A small audio captioner, trained from scratch: log mel input, decoder activation gelu.
Rows from block 2 of the text decoder of a small audio captioner, named by matrix and row number. Rows with one number belong to one neuron. Each number is 128 + 32 x the weight over its row's rms, rounded and kept within 0 to 255. All counts start at 0.
Before each neuron's rows are labels from the 100 texts, of 14848, where the neuron reaches its highest value: "fires on" is the input token at the peak. Only what is clearly more common there than usual is listed. The data: synthesized solo parts of chorales (CocoChorales).
# fc1: MLP up (decoder.blocks.2.mlp.fc1.weight, 768x256), inputs 0-63
# fc2: MLP down (decoder.blocks.2.mlp.fc2.weight, 256x768, transposed), outputs 0-63

fires on: "<end>"; "a3"
fc1.561 [ 91 122 118 130  88 145 106 136  64 116  87 139 177 166 184 127 191 139 108 107 119 111 135 143  82 141 109 106 159 181 196 121  78 106 119 114  96 147  85  89 209 134 107 154 103 133 123 114  64 117 181  86 167 104 142 147 128 151 127  67 136 102 139 132]
fc2.561 [148  76 167 130 166 152 103  77 160 143 147 107 115 134 106 141 112 113 120 139 119 139 132 166 151  89 149 156  46 122 137 109 102 155 147 129 154 103 175 182 165 171 231 100  67 118 137 169 134 160 161 152 118 144 159 136 119  59 175 121 137 103 120 120]

fires on: "3"; "2"; "f3"; "a3"
fc1.765 [ 88 126 121 121 129 139 153 125 151 158 141 179 107 113 123 125 164 119 118 115 154 108 132 112  95  68 121 153 177  85 120 165  97 142 127 119 161 168 191 141 141 124 129 169  73 122 160 135 148 121  83  77  94 133 105 113 185 114 132 156 205 165 123  94]
fc2.765 [109  81 168  92 132 131  98 188 191 146 142 111  77 165 119  70 117  95 151 109   5  78 121 120 154 125 152  92 103 145 148  79 144 157 181 131 166 108 100 140 112 142 123 109  64 100 121 195  94 103 130 152 139 125 118 123 127  83 115 124 139 115  92 159]

fires on: "flute"; "oboe"; "trumpet"
fc1.361 [133 115  91 171 137 124 112 116 109 177 118 123  63 185 172 127  98 101 127 146  97 169  90 141 142 110 133 110 151 171 161  80 104 144 178 135 178 126 158 128  78 140  81 109 136 151 149 154 157  74 109 153 163  86 138 129 119 130 140  96 119 139 118 116]
fc2.361 [116 122 206 146 161 131 114 167  72 171 148 158  39 121 123 169 145  79 113  80 166  98 171 187 145  88 164 114 159 130 134 125 170 113 128 134 149 124 182 137 124 128 126  98 166  88 161 150 155 134 145 163 146  91 116 194 155 153  89 146 112  91  91  74]

fires on: "#"; "a5"; "5"; "g5"
fc1.193 [101 177 107 185  92  66 101  93 141  89 122  91  91  91 113 126 139 126 116 127  91 163 206 134 201 128 111  94 114 142 127 150 173 121  85 139 102 155 140 105  86 118 155 142 138 164  99 154  95  98 192 104 235 111 101 171 118 116 181 170 124  97 146 182]
fc2.193 [173 145 139  79 104 207 174  88 152  92 168  90 123 128 138  98 142 170 167 142 144 117 120  72 129 149 173  93 119 117  81 118 144  66 114  84 108 110 146 148 164  87 139 105 120 181 123 159 151 108  98 176  98 134 150 136 132 132 106 149 188 121 114  75]

fires on: "<end>"; "3"
fc1.175 [ 99 125  93 160 165 135 143  82 116 110 147 104 109 114 134 113 114 139 123 101 123 140 159 124 166 190 115 148 134 156  91  76 121 153 151  80  97 124 115  87  92  53 171  88 149 114 149  68 158  40 157 171  39 114 139 140 137 159 146 132 172  73  83 156]
fc2.175 [105 128 110 163 155 126 139 124 115 143  93 170  72  81  89 121 131 116 123 161 119 152 136  92 122 127 146 203 200 208 210 105  66 129 134 128 126 159  98 105 156 125  77  78  97 163 127  78  87  82  89  99 149 117 103 152  86 103 106 160  91 105 106 149]

fires on: "5"; "4"; "f5"
fc1.373 [178 158 114 158 174  95 132 186 166 166 163 165 140 140 136 135 146 140 147 106  89 147 127 137 106 190 124 101 172  99 120 139 105 143 125 136 135 140 107 176 146 154 136  90  96 156 149 136 169  96 119 119 148 123 131 112  76 111 173 168 113  89 138 121]
fc2.373 [ 75 100 156 134  90  96 147 153  42 123 140  97 118  96  91  66 148 154 137 131 138 148 193 144 142 162 127  87 139 142 100 157  92 153  95 116 133 182 108 115 123 132 169  90 133 148  83 116 105 104  98  79 127 181 149 105 110  87 109 132  87 136 107 102]

fires on: "5"; ":"; "d5"
fc1.246 [155 147 113 128 116 131 114 142  94 137 149 151 107 147 112 111  62 131 120  91 124 169 106 128 143 198 118 187 136 119 137 135  87 147 160 154 169 120 181 151 136 144  73 130 134 157  86 146 147 119 106  69 120 117 103 115  97 174 153 184  92 137 173 139]
fc2.246 [ 92 140  71 133 120 109 137 157  97 150 133 164  95 140 178 112 155 125 119  84 148 193 158 153  89 115 144  54 202 139 118 130 164 111  92 142 135  99  92 108 127 104 124 131  53 160  64 125 120 175  70  67 164 164 168 103 126 104 114  72  89 133  86  93]

fires on: "flute"; "b4"; "5"; "cello"
fc1.288 [126 139 103 114 121 177  40  50 128 126 139 118  85 162 146 137 117 118 124 127 109 167  99 172 125  82 128 160 135 119 168 140 114 100 120  88 170 121 151 150 113 113 117 127 100 111 158 218 146  87 120 102 126 100 122 210  86 141 148 153 175  44 162  79]
fc2.288 [142 102 169 101  83  95 104 141 174 182  65 136 105 126 120 124 103 203 110 137 164  64 152 152  97  99 108 185 132 116 131 155 154 109  97  86 150 113 133  87  91 113 137 118 147 165 127 143 108  89 115  87  84 211 191 178 100 156 156 143 166 122 102 143]

fires on: "3"; "d4"; "4"; "f4"
fc1.409 [116  92 147 113 124 156  81 192 128  99 128  93  94 174 122  77  94 113  76 103 122 140 172 129  78 138 105 183 137 186 221 143 120 100  83  86 122 157 135 116 144 132  92  93  96 170  85 121 101 164  72  84 144  91 114 154 127 141 104  97 139  72  94  83]
fc2.409 [ 80 154 159 115 186 107 147  79  70 109 128 140 156 133 123 124 107  97 150 121 197 118  90 167  96 225 121  79 149 139 139 159 166 120  37 158 155 123  96 136  67 112 121  72 154 139 159 164 132 128 111 176 116 128 136 104 126  97 131 134 172 160 128  90]

fires on: ":"; "4"; "5"; "a5"
fc1.647 [135 133 125 135 113 121  82  88 113  69  46 105  87 139  68  88  73  89  77 130 142  74  95 103 115  72 117 174 183 179 121 123 121 152 174 139 117 112 143 108 150 125 154 145 122 136 129 101  97 118  84  88 128  98  83 141 153 137 143 153 121  84 141 125]
fc2.647 [155 127 134 115  98 180 138  61 163 127 104 106 125  86 141 145 110 149 221 140 151 122  98 167 114  28  77 133 163 143 124 150  94 169 136  38 154  95 193 109 140 108 176 131 162 170  77 146 101  70 165 150 135 100 145 134  93  63 152 114 150 100 152 117]

fires on: "<end>"; "g4"; "3"; "5"
fc1.110 [134 125 100 158 127 161 100 131  96 124 108 124 104 163 120 119 111 113 131  65 118 111  92 127 117 149  66 144 155 150 129  77  17 143 117 142 190 163 209 163 116 146 154 104 152  89 133 154 197 149 129 134 118 131 153 182  91 122 172 133  92 116 120 137]
fc2.110 [109 117 128 144 139 111 113  63 117 142 142 108 119 112 127 125 145 166 179 150 108 154 105 112 110 134 123 167 101 136 155 153 112 179 115 130 162 145 170 164 163 157 144 117  73  97 137 115 135  30  98 140 131 125 158 145  94  87 110 146  84 129 134  93]

fires on: "g5"; "5"; "e5"; "f5"
fc1.286 [111 132  62 143 179 208 139 132 193  71 120 175  77 154 146 148 146 145 104 102 166 183 167 159 177 180 131 132 125 143 157 138  83 125 150 155 167 185 160 150 116 143 155 115  86 176  42 100 129 144 116  98 122 107 114 137 163 126 112 116 113  66 193 100]
fc2.286 [114 120 128 141 118 157 101  62 165 123 149 159  95  71 106 122 116 177 154 130 175 151 166 193 131 154  93 184 148 191 157 121 160 207 120  73 156 143  90  77  94  94 140 158 128  99 108 160  98 120 125 115 123 134 158 113  99 108 122 136 144 198 120 128]

fires on: "f5"; "f4"
fc1.2 [157 163 110 184  99 140 127 105 161 153 162 114  93 141 159  94 114  95 196 127 127 118 110 181  96 136 123 131 143 141 180 155 104 104 160 139 107 104  82 104 164 100 132  88 119 151 147 150 152 132 170  58  97 164 154 131 120 170  70 120 117  95 190 145]
fc2.2 [100 130 144 115 187  98 108 189  63 136  98 108 199 140 142 141 179 157  50  75 109  87 157 147 124  86  99 140 171 160 134 143 119 150 122 146 161 110 120 112 104 147  63 155  87 149 168 125 115  93 197  72 155 157 100  53  62 103 108 112 135 148 166 139]

fires on: "<end>"
fc1.473 [143 138 142 125 151 171 163 139  95 134 169 168  96  96 174 161 116 153 114 127  51 138 108 126 150 133 171 140 136 119 150 120 142 164 107 123 152 153  76 163  91 152 122  85 137  94 158 153 200 123 113 142 160 130  82  74 147 179 140 114 204  69  84 215]
fc2.473 [145 108 130  59 144 122  90  78 174 126 122 179 107  78 154 133 147 187 103 211 141 107  99 147 157  90 152 138 158  95  94 138  99 145  95 159 126 145  85 127 119  64 102 108 175 144  62 123 166  99 136 156 111 146  67 143 171  85 129 154 149 139  73  79]

fires on: "5"; "b3"; "e5"; "3"
fc1.123 [138  74 148 129  44 121 121 101 149 169 145 111  85 179 137 165 123  94  91 112 149 133 129  85 143 123 131 163 193 166  99  92 147 148 131 148  90 157 156 145 127 158 172 118 125 124 119 155 123 234 128 122 105  96 140 184 157 138  94 162 113 152 132  85]
fc2.123 [ 79 164  96 162 190 128 140 147 118 110 116  96 173 165  58 236 136 102  86  75 133 120 141 155 127 127 103 140 132  61 164 120  82 103  92 151  63 117 121 107 136 134  88 146  40 123 148 137 167 148 133 108 109 171 165 157 117 171  98 175 110 144 119 139]

fires on: ":"; "4"; "5"; "e5"
fc1.427 [ 81 144 119 185 172  93 125 118 181 153 112 137 150 127 195  98  82 102 121 132 122 106  77 147 108 139  86 126 124 130 139  52 166 127 189 161 139 157 140 125  75 143  97 120 127 104  64 153 168 115 143 106 133  98 146 149 151 105 152 205 151 112 142 137]
fc2.427 [159  78 139 162  98  91 101 144  88 162 169 125 147  84 120 153 118  98  99 104 166 169  95 136 105 112  75 147 180 133 150  79 171 114 113 119  86 136 112  90 190 135 139 170 113 108  49 106 148 115  82  44 120 131 140 131 154 113 172 101 129 125  98 128]

fires on: "g5"; "5"; "e3"; "b2"
fc1.533 [185 163  86 141 125 182 175 148 199 112 180 159  96 107 190  87 158 172 107 143 129 122  99 113 157 125 143 125  60 188 140 153 145 140 132 136 114  98 106  50 112 137 130  69  81 141 140 133  84 120  30  79 164 111 155 113 149 139 126 115 102 131 133 163]
fc2.533 [ 86 107 131  90 180 117 142 129 175 192 109 100  72 120 118 184 134 160 165 164 140 141 165 116 135 129 128 154 161 106  59 120 146 140  59 129 208 117 149 190  81 148 179 116 105 116 128 170  93 122 122 126 149 116 102 170  81  83 127 169  82 136 108 161]

fires on: "e4"; "a3"
fc1.433 [189 150 134 102 182  83 151 146 108 235 120 165  89 153 110 172 105  98  70  95 166 144 146 112  85 142 119 107 104  97 130  94  90 121 162 135 164 138  67 105 200 100 137 124 175 167 240 130 137 113 192 170  91 129 148  84 140 120 104 139 122 104 106 140]
fc2.433 [109 110 129 174 157  80 117 137  38 131  86 153 122  94 187 138 181 138 154 100 188  82 105  97 168  67  81 163 183 152  91 105 118 113 117 126 114 140  96 123 152 171 167 133 197 105 194  79 113 137 106 114 140 128 121  88 105 123 123  83 107 100 106 130]

fires on: "#"
fc1.665 [106 124  96  71 202 141 163  96 164 165 111 124 107 125 127 166 134 183 141 134  88 126 123 159 138 133 142  84 167 154 160 137 125  87  73 108 161 141 122 149 135  84  77 108 128 123 146 185 152 141  90 120 163 110 109 158 127 126 176 122 192 114  89 134]
fc2.665 [161 113  88 127 182  88 140 210 182 148  98 190 158  77 164 184 122 142 126 159  97 102 149 163 142 131 121  86 175 102 208  97  92  68 117  97 108 125  89 109 131 121 132 158  98 184 164 143 151  93 112 136 128  87 114 129 140 127 144  99 141 149 117 101]

fires on: "g5"; "5"; "d5"; "3"
fc1.710 [104 128 169 108 111  98 161 112  77 164 158 144 144  57 137 189 104  67 136 108 118 172 142 115 177 149  82 128  99 127 112 100 122 185 128  94 152 127 152 127 180  98 124  99 145 160  70 181 159  87 156 124 120  89 105 175 106 141  81 139 116 152 147 178]
fc2.710 [123 188 144 142 103  94 112 163 150 170 122 170 162  90 138 137 117  82 129 105  99 130 142 113 153 140 120 156 133 141 139 181 159 127 141 149 144 148 153 160  93 159 114 166 159 177 153 134 146 141 107 149 149 145  97 147 177 107 129  71 164  54  70 185]

fires on: "f5"; "d5"; "5"; "a5"
fc1.712 [ 77 151  89  94 205 137 130 138 153 193 133 122 111 169 126 105  89  83 145 170 102 147 128 193 143 138  41 136 133 143 151 133 171 137  78 158 145 105  94 164  88 104 118  93  83 105 188  67 170 141 146 104 133 154 109 114  93 161 119 142 176  97 110 151]
fc2.712 [154 180 124 152 141 146  75 149  87 171 158 158 145  93 100  94 173 171 113 156 134 143 160 160 150 120 106  93 206 157  86 133  98 142 114 162 134 184  80 114 163  56 122  89 115  77 133  99 142 136  88 144  95 186 155 133 123 103 112  87 147 128  78 112]

fires on: "5"; "c4"; "f4"; "f3"
fc1.342 [127 118 151 104 103 112  86  97  98 147 104 120 119 170 132 156 111 110 141  53 138 136 107 136 131 127 113 118 159 151 149 118 124 131 117 139 121 152 108 113 140  99 127 134 129 140 164 111 130 158 176 129  94  72 103  82  75 130 122  94 160 105  77 146]
fc2.342 [212 192 108 112 171 131 116 113 139 141 114 103 172 135 137 104 173  64 117 112 146 170  97 127 110 140 167  91 120 183 103 195 109  88 138 140  95 114 110 107  64 113  58  79 132  92 138 165 182 132 127 116 134 106 123 129 109 121 130 130 138 156  41 133]

fires on: "<end>"; "b4"; "b3"
fc1.3 [ 61 127 166 111 160 156 116 105 139 104 108 134 135 150 109 117 104 121 109 167 144 137 112 120 146 137 121 117 152 107 108 119 161 118 159 129 159  95 135  77 103 101  89 121 134 117 199 131 168 182 119 143 154  69  88  86 122  94 107 147 179 169 148 168]
fc2.3 [117 130 126  88 157 167 129 130  82 170  89 120 116 109 114 122 125 108 155 159 152 116 121 121 127  79 136 175 137 180 110 104 118 101  92 131 182 110 123 121 116 121 156 143 148 163 110 153 148 135  74 155 175 129 167 172 140 126  96 145 130  99  59 106]

fires on: ":"; "d5"; "5"
fc1.652 [131 108 114 122 157 129 148 136 137 148 108  69 140 150 101 156 180  61 120 137 143 148 108 148 141 200 116 144 126 144  11 119 101  79  84  97 158  60 171  88 151 124 102 176  95 103  84 135 104 115 180 148 150 125  96 124 153 181  77 155  80 144 117 120]
fc2.652 [100 179 186  89 123  68 144 164 183 159 153 155 156 127 100 168 182  95  94 158 102 155 141 182 188 145 101 169 156 108  72 159 106 168 138 104 152 107 146 189 129  66 130 175 119 146 115 115 156 156 102 137 167 150  84 128 137 133 173 118 131 162  66 121]

fires on: "f5"; "f4"
fc1.385 [186 125 132 126 154 141 145  72 125 171 130 133  87 123  98 137 103 106 122 125  86 119 163 153  98 167 112 152 189 124 114 126 121 206 136 162 137  95 148  80 153 128 135 143 202 112 111 126 118 150 156 180  78 164  86 148 131 136 133 151 166 119 164 128]
fc2.385 [ 76 119  78 101 170 162 128 143 134 105  87 153 101 120 176  95 114 113 112 152 166  94 142 124 123  97 164 227 156 209 131 117  87 173 125 108 119 150 162 164 111  93  98 119  98 157 153  89  38 134 128 143 125 165 155 145 120 102  98 114 190 171 191 133]

fires on: "flute"; "trumpet"
fc1.146 [127 118 166 153  82  59 112 154 157 125  91 110 128 123 157 100  90 163 119  79 146 157 147  80 108 152 126  99 113 137 121 149 128 139 106 126 139 108 158 113 130 122 129 172 134 180 152  99 225 113 102 129 112 151  77 178 153  63 128 159 140 149 169 122]
fc2.146 [137 147 118 176  84 178 134  76 135  93 158 123  79 167 141 159 131  73 160  79  91  88 131 132 141 159 134 108  83 127 122 113 105 134 122 113 137 173 166 190 185  88 155  98 195 139 150 135 157 127 119 157 105 115 114 169 135 112 114 132 122 161 128 122]

fires on: "<end>"; "4"; "e5"; "a4"
fc1.534 [166 180 127 192 139 173 139 105 139 153 176 132 113 144 185  71 226  96  94  69  89 128 135 124 101 115 108 165 106 153 110 102  99 116 196 152 149 106 154  86 141 150  66 105 122 135  86 191 107  86  68 166 121 132 156 110 108 117  96 147 147 153 170 107]
fc2.534 [165  74 169  86 128 217  87  75 130 115 100 127 133 133 124 110 134  90 143 145 145 165 128 156 124 132  91 150 106 153  88 138 130 118 124 144  91 148 147 113 146  71 165 139 148 139 131 121 155  50  90 133 138  98 152 190 110 119 124 126 177 139 117  59]

fires on: "flute"; "5"; "trumpet"
fc1.734 [124 122 205 149 126 140  65 116 137 139  88 144 144 130 177 162 149 130 193 102 148 118 128 139 117 133 112 135 124 126 128  99 107  96 173 171 139 130 169 124 178  77 146 190 169 145 134 104 155 147 168 165 140 132  97 175 118 128 156 145 102 113 161 104]
fc2.734 [142 143 126 146  86 130  86  73 111 151 134 183   7 156  79 124 163 112 185  96 145  90 189 105  89  84 160 145 109 140  87  95 153 145 108 144  79 149 143 143 149 161 132 129 168 107 148 144 130 122 152 194 150  89 133 129 123 131 127 121 147 115  38 100]

fires on: "5"; "3"; "g5"; "e4"
fc1.407 [201 116 196  90 125 121 147  82 125 133 117 164 147 122 123 154 120 102 111 131 169 177 114  95 112  85  87 199  93 211 128 147  82 112 110 124 193  72 113 169 133 136 121  98 170 204  88 126 121 133 119  90  82  91  71  75  79  97 163 141  97 117  96 199]
fc2.407 [158 138  82 113 159 139 103 114 143 144 128 140 159 132 122  81 144 123  70 145 118 174 123 126 135  90 164  83 131 170 113 127 142 130  58 164 108 177 181  93 105 133 108 138 122 149 103 133 104  97 114 118 129 145  57 148 172 134 159 174 190 139 141 108]

fires on: "g5"; "g4"; "3"
fc1.153 [116 146 147 188 113 161 103 118  14 137 106 139  73 103 161 103  87  98 141  81 108 123 107 116 100 139 119 103 143 111 154  51  48 124 169 110 181 148 162 164 195  73 152 139 123  92 121  99 110 138 172 107 158 107 163 178 108 137 162 139 145 112 125 137]
fc2.153 [ 92  90 175 179 166 140 109  99 124 153 101 152 124 109 129 111 101 108 115 114  58 141  90 137 132 131 152 167  58 100 127 171 133 142 139 107  99 129 119 151 167 192 148 121 131  76 173  74 157  91 134 168  99 131 130 139 130 108 159 136  86  66 147 115]

fires on: "4"; "d4"; "5"; "3"
fc1.285 [189 201 169 149  55 107  88  99 104 133 153 137 131  65 122 119 136 130 138  91 171  96 120  73  99 113 138 125 143  96 104 135 124 179  83 100 120 113 124 143 172  32 148 162  97 111 106 123  74 102 115 120 163 103 119 121 116 161 177 120 103  80 162 121]
fc2.285 [156 162 110 139 147 120  92 138 110 152  98 138 107 110 113 104 103 132 147 135 108 108 101 183  91 104  98 175 101 144 159 138 168 102 113 102 149 106 131  76 110 119 149 145 140 104 168 124 174  85 132 125  84 137 111 144 122  92 134 161 125 125  94 109]

fires on: "g5"; "5"; "a4"; "b3"
fc1.171 [136 114 150  97  90 134 151 116 172 127  77  83 157 139 156  75 116 103 138 116 135  40  58 148  73 132 156 117 152 145 128 149 193  72 102 189  98 166  93  84 166  69 128 121 161  65  99 144 212 158 153 111 183 104 105 108 185 184 144 157 176 115 128 152]
fc2.171 [ 63  70 131 141 152 128 176 148 102 126 120 134 110 150 100 151  80 148 167 178 164 132 132 134  67 151 106 109 126 201 121 151 154  48 150 202 155 144 107 188 137 159 103 148 177 120 140 112 106 166 177 159 116  27 122 150 109 104  87  58 101 129  88 158]

fires on: "3"; "f5"; "a5"
fc1.417 [104 151 122  79 160 117 134 108 142  97  59 132  75 106 113 126 181 164 129 179  80 127 112 134 110 125  85 119 199 137 109 139 174 119 125 145 150 109 141 119  92 116 121 128 112  67  97 176 139  95 113 136 104 177  89 141 153 141 174 154 107  96  94 120]
fc2.417 [110 111 118 161 174 124  86 145  56 166 100 173  88 117 152 125 138 177 125 129  64 150  97 129  61  58  79 131  89 150  48 150 116  74 127 104 156 124  95  96 169 113 115 156 112 117 171  78  88  70  56 123 149 131 131 148 162  80 110  77 145  87 128  69]

fires on: "#"; "g3"; "d5"
fc1.85 [151 208 134 192  78  88 153 132 137 125 120  95 116 101 140  89 116 140 121 114 159 116 190 155 144 123 159 120 144 128 155  94 147  80  89 140 165 133 177  90 139  85 136 181 187  58  99 204 138 150  93 128 166  97 116 149  91 122 120 160 172 134 200 140]
fc2.85 [116  99 143 204  88 170 164 129 127 136  97 183 136  87 163 132  73 103 151 151 154 120 100  80 141 115 141  64  92  85 100  88 135 114 138 170 114 157 112 100 127 104 108 175 116 160 102 188 192 158 121 199 151 150 139 109 144 166 106 156 177 164  65 111]

fires on: "#"; "3"
fc1.693 [139 109 158 167 172 108 124  73 150 118  94 124 154 115  75 112 102 129 127  99  92 128 117  74 153 105 129 120  85 153 141 163  93 121 139 104  98 118 131 177  84 149 155  95 104  80 117 204  54  86 160 148 120 138 137  73  86  90 125 127  68 111  97 131]
fc2.693 [152 152  88 158 132 123 140 105 127  75  97 117  89 153 107 218 126 158 110 143  97 159 119 174 107 115 117 106 101 171  88  97 124 107 147  33 112 191 106 161 134 161 146 138 149 123 113 141 168  86 109 176 128 143 122 136  78 158  86 150 160 133 116 137]

fires on: "flute"; "violin"
fc1.6 [ 63 164 130  94 124 171 166  82  96 147  67 186 147 159 185 177 145 125  81 101 144 117 105 164 141 116 136 128 120 147  94 130  97 177 112 152 150 153 169 133  95  80 164 108 148 103 105 155 108  71 135 157 131 192 142 130 121 139 143 118 129 135 176 113]
fc2.6 [166 137 152 174 141 103  73 123 145 142 133 157  61 175 109 183 102 137  97 131 147 114 153 153 114  94 193 140 133 142 130 107 186 116 140 119 143 155 166 154 145 182 149 115 163 109 135 139 142 102 117 136 142  85 146 119 138 137  96 167 176  86 106  78]

fires on: "#"; "b3"
fc1.83 [ 56 176 130 114 106 123 114 110 183 123 117 141 109 110 131 169 158 139 178 120 154 131 151  82 134 131 154 103 155 122 161 148  69 110 110 150  95 169 179 177 117  98  90 111 152  68 103  88 153 145 120  76 160 145 112  98 112 188 197 158 180 133 127 186]
fc2.83 [145  77 156 139 131 125  88 131 187 155 131 133  84 174 140 148 126 138 155 126 131 113  97 145 178 106 131 156 161 189 103 173  80 133 186 174  94  95 137 174 172 152  95 167 203 122 122 118 139 164 122 134 128  95 182 115 111  76 160 121 185 116 177 114]

fires on: "g5"; "5"; "3"
fc1.46 [156 122 106 164 152 145 136  88 133 122 112 121 124 101 129 147 139 107 115 111 140 193 158 158 121 218 137 107 151 182  89 126 109 172 145 165 132 154 145 122 113  70 184 130  89 159  57 145 107  78 100 146 134 105 104 133 147 137 123 147  99 150 180 109]
fc2.46 [164 132 109 129 120 136 100  63 127 100 178 176 126  99 106 159 145 106 181 155 148 175 133 156 177 182 109 163 100 158 143  75 140 112 117 145 123 129 146 127 156 177 138 116 104  60  86 128 178 171 118 124 129 134 153  80 158 177 108  70 127  92 177 118]

fires on: "3"; "4"; "f4"; "c4"
fc1.509 [123 104 159 142  86  99 106 101 137  90 105 199 160 134 148 170 201  92 154 104 127 121 175  66 116 121 100 105 161 163 140 142 111 141 141 104 109 179 116 113 172 156 161 123 136 119 127 103 103  90  66 154  81 145  99 128 148 205  82 191  64 126 194 121]
fc2.509 [141 187  95 111  99 125 136 137  83 144  87 145 153 184 133 137 139 117 115 146 158 111 145 152 124  88 126 105  62 156 176 154 145 105 165  63 184  81 165 156 147 147 108 179 108 165 124 102 128 142 134  90 115 109  62 142 155  88 137 133 139 179  95 150]

fires on: "f5"; "f4"; "g3"; "g4"
fc1.313 [117 147 161  81 115 157 115 155 167 150  86 157  63 129  93  84 122 163 113 137 136  82 140 115 118 166  80 118 190 169 102 122  87 156 125  67 205 131 134 143  74 150 157 153 119 124 146 108  92 138 125 131 163 133 125  38 114  97 175 120 199 112 135  99]
fc2.313 [121 177 126 115 142 130 140  64 170 209 106 127 152 140 128 115 122 158 182 134 136  88 127 159 123 113  74 216  88 170  43 165 158 107 133 123 145 144 195  91  68 142 139 168 161  89 127 176 112  61 139 180  85 109 115 181 129  87 147 121 203 131 107 119]

fires on: ":"; "f4"
fc1.516 [110 138 120  93 149 174  55 154 157 112 156 136 105 133 142  85  82 137 122 126 113  61 122 155 164  95  95  82 137 126 113 193 143 132 127 202 179  81 118 132 110 124 112  94 139 130  83 108 137 130 142 112 173  80 121 123 188  90 108  95 116 104 199 143]
fc2.516 [143 134 131 100  83  91 101  90  98 154  92 123 148 199 116  38 120 152 113 171 142  70 133 151 122  74  97 107 148 139 149  83  91 116 104  69 149  91 108 127  54 156 166 150 122 125 121 121 148 103 159 123 101 211 157 118  93  72 109  80 218 146 198  75]

fires on: "<end>"
fc1.421 [ 86 123 151  72  77 105 174  89  95 146 119 169 124 115 155 195 155 144 132 120 105 186 122 156 187 129 157 151 102 159 123  37  85  96 146 111 139  77  96 171  64  66 121 131 120 102 122  99 133 101 183 147 181  90 124 168  91 105 161  60 151 190 156  82]
fc2.421 [149 152 108 133 108  91  93 146 177 143 150 143  57 135 112 123 140 123 119 157 151 158 141 115 100  70 138 202  86  72  97  82 113 123 120 110 149 142  93 127 149 157  96 160 107 185 104 111 145  64 114 126 190 102  97 137 134 142 118 121 127 106  72 214]

fires on: "#"
fc1.242 [ 80 159 149  71 116 132 107 117 120 136 141 139 159 106 142 135 145 154  97 140  94  82 169 146  66 130 108 164 200 134 130 126 168 104 194 146  65 111 157 143 166 150 102 136 145 128 149 107 107  31 106 155 100 127 133 127  94 138   7  72 137  48  74  84]
fc2.242 [146 142 173 146 150 137 170 194 131 103 103 159 125 201 142 114  82  70 152 187 151 119 161 159  76 127 120  82 131 102 164  81 133 106 113 159 134 151 129 118 170 122 172 116  86 153  32 162 167 184  94 184 133 156 167 121  86 131 156 132  98  93  83  96]

fires on: "#"; "4"
fc1.354 [157 132 127 179 108 115 158  94  83 122 157 101 201 209 166 139 151 101 120 171 133 133 134 205 132 153 105  96 157 184 105  56 156 129 114 132 142 175 109  85 135 155  38 104  74  75 132 117 139 121 117 133 184  69 128 140 179 111 124  91 135  53 121 106]
fc2.354 [150  75 170 134 177  86 117 207 118 116 122  85 108 138 102 118  70 168 109  81 166  94 115 143 116 108  73 156 104 122 153  82 177 109 121 129 118  74 119 133 125 127 116 143 144 209 147 116  95 107 140 153  80 113  44 144 103  72 160 134 163 141  64 114]

fires on: "3"; "g3"; "e3"
fc1.33 [165 132 130 137 124 121  99 126  95 136 154 177 101 106 108 147 124  84 203 142 128 109  90 101  92 105 169 155 130 152 119 169  89 126  71 102  71  88 151 126 156  68 126 133  88 112 128 127  98 106  65  97 150 130 140 143 153 172 107 164  67 109 135 158]
fc2.33 [ 96 133 201 127 162  65 171 102  69 116 164 148 134 127 157 122 154 102 165 107 123  49 148 166  67 127 141  94 102 103 107  56 129 113 140 116  82  72 163 101 127 134 124 125 125 141  97 163 125 144 123 105 136  95  85  79 120 154 127 116  90  39 161 173]

fires on: "4"; "5"; "c4"; "3"
fc1.490 [113 138  63  80 107  65 148 140 179 120 150 164 134  96 100 112 174 179  83 156 126 122 116 107  96 122 118 120 133  68 133 114 116 178 104 107  97 142 136 148 122 111 167 147  97  72 147 141 163 101  95 140 133 155  96 160 177  89 171 203 178 117  85 116]
fc2.490 [121 125 163 126 115 103 169 134 115 154 195 122 146 139 128 116 125 188 143 116 113  78 105  78 104  99 115 124 132 129  94 203 121 153 119 121 156 130  88 109 130 196 127 141 195 144 159 160 110  38 125 105 151 100 125  92 121 114 100 179  95 111 141 162]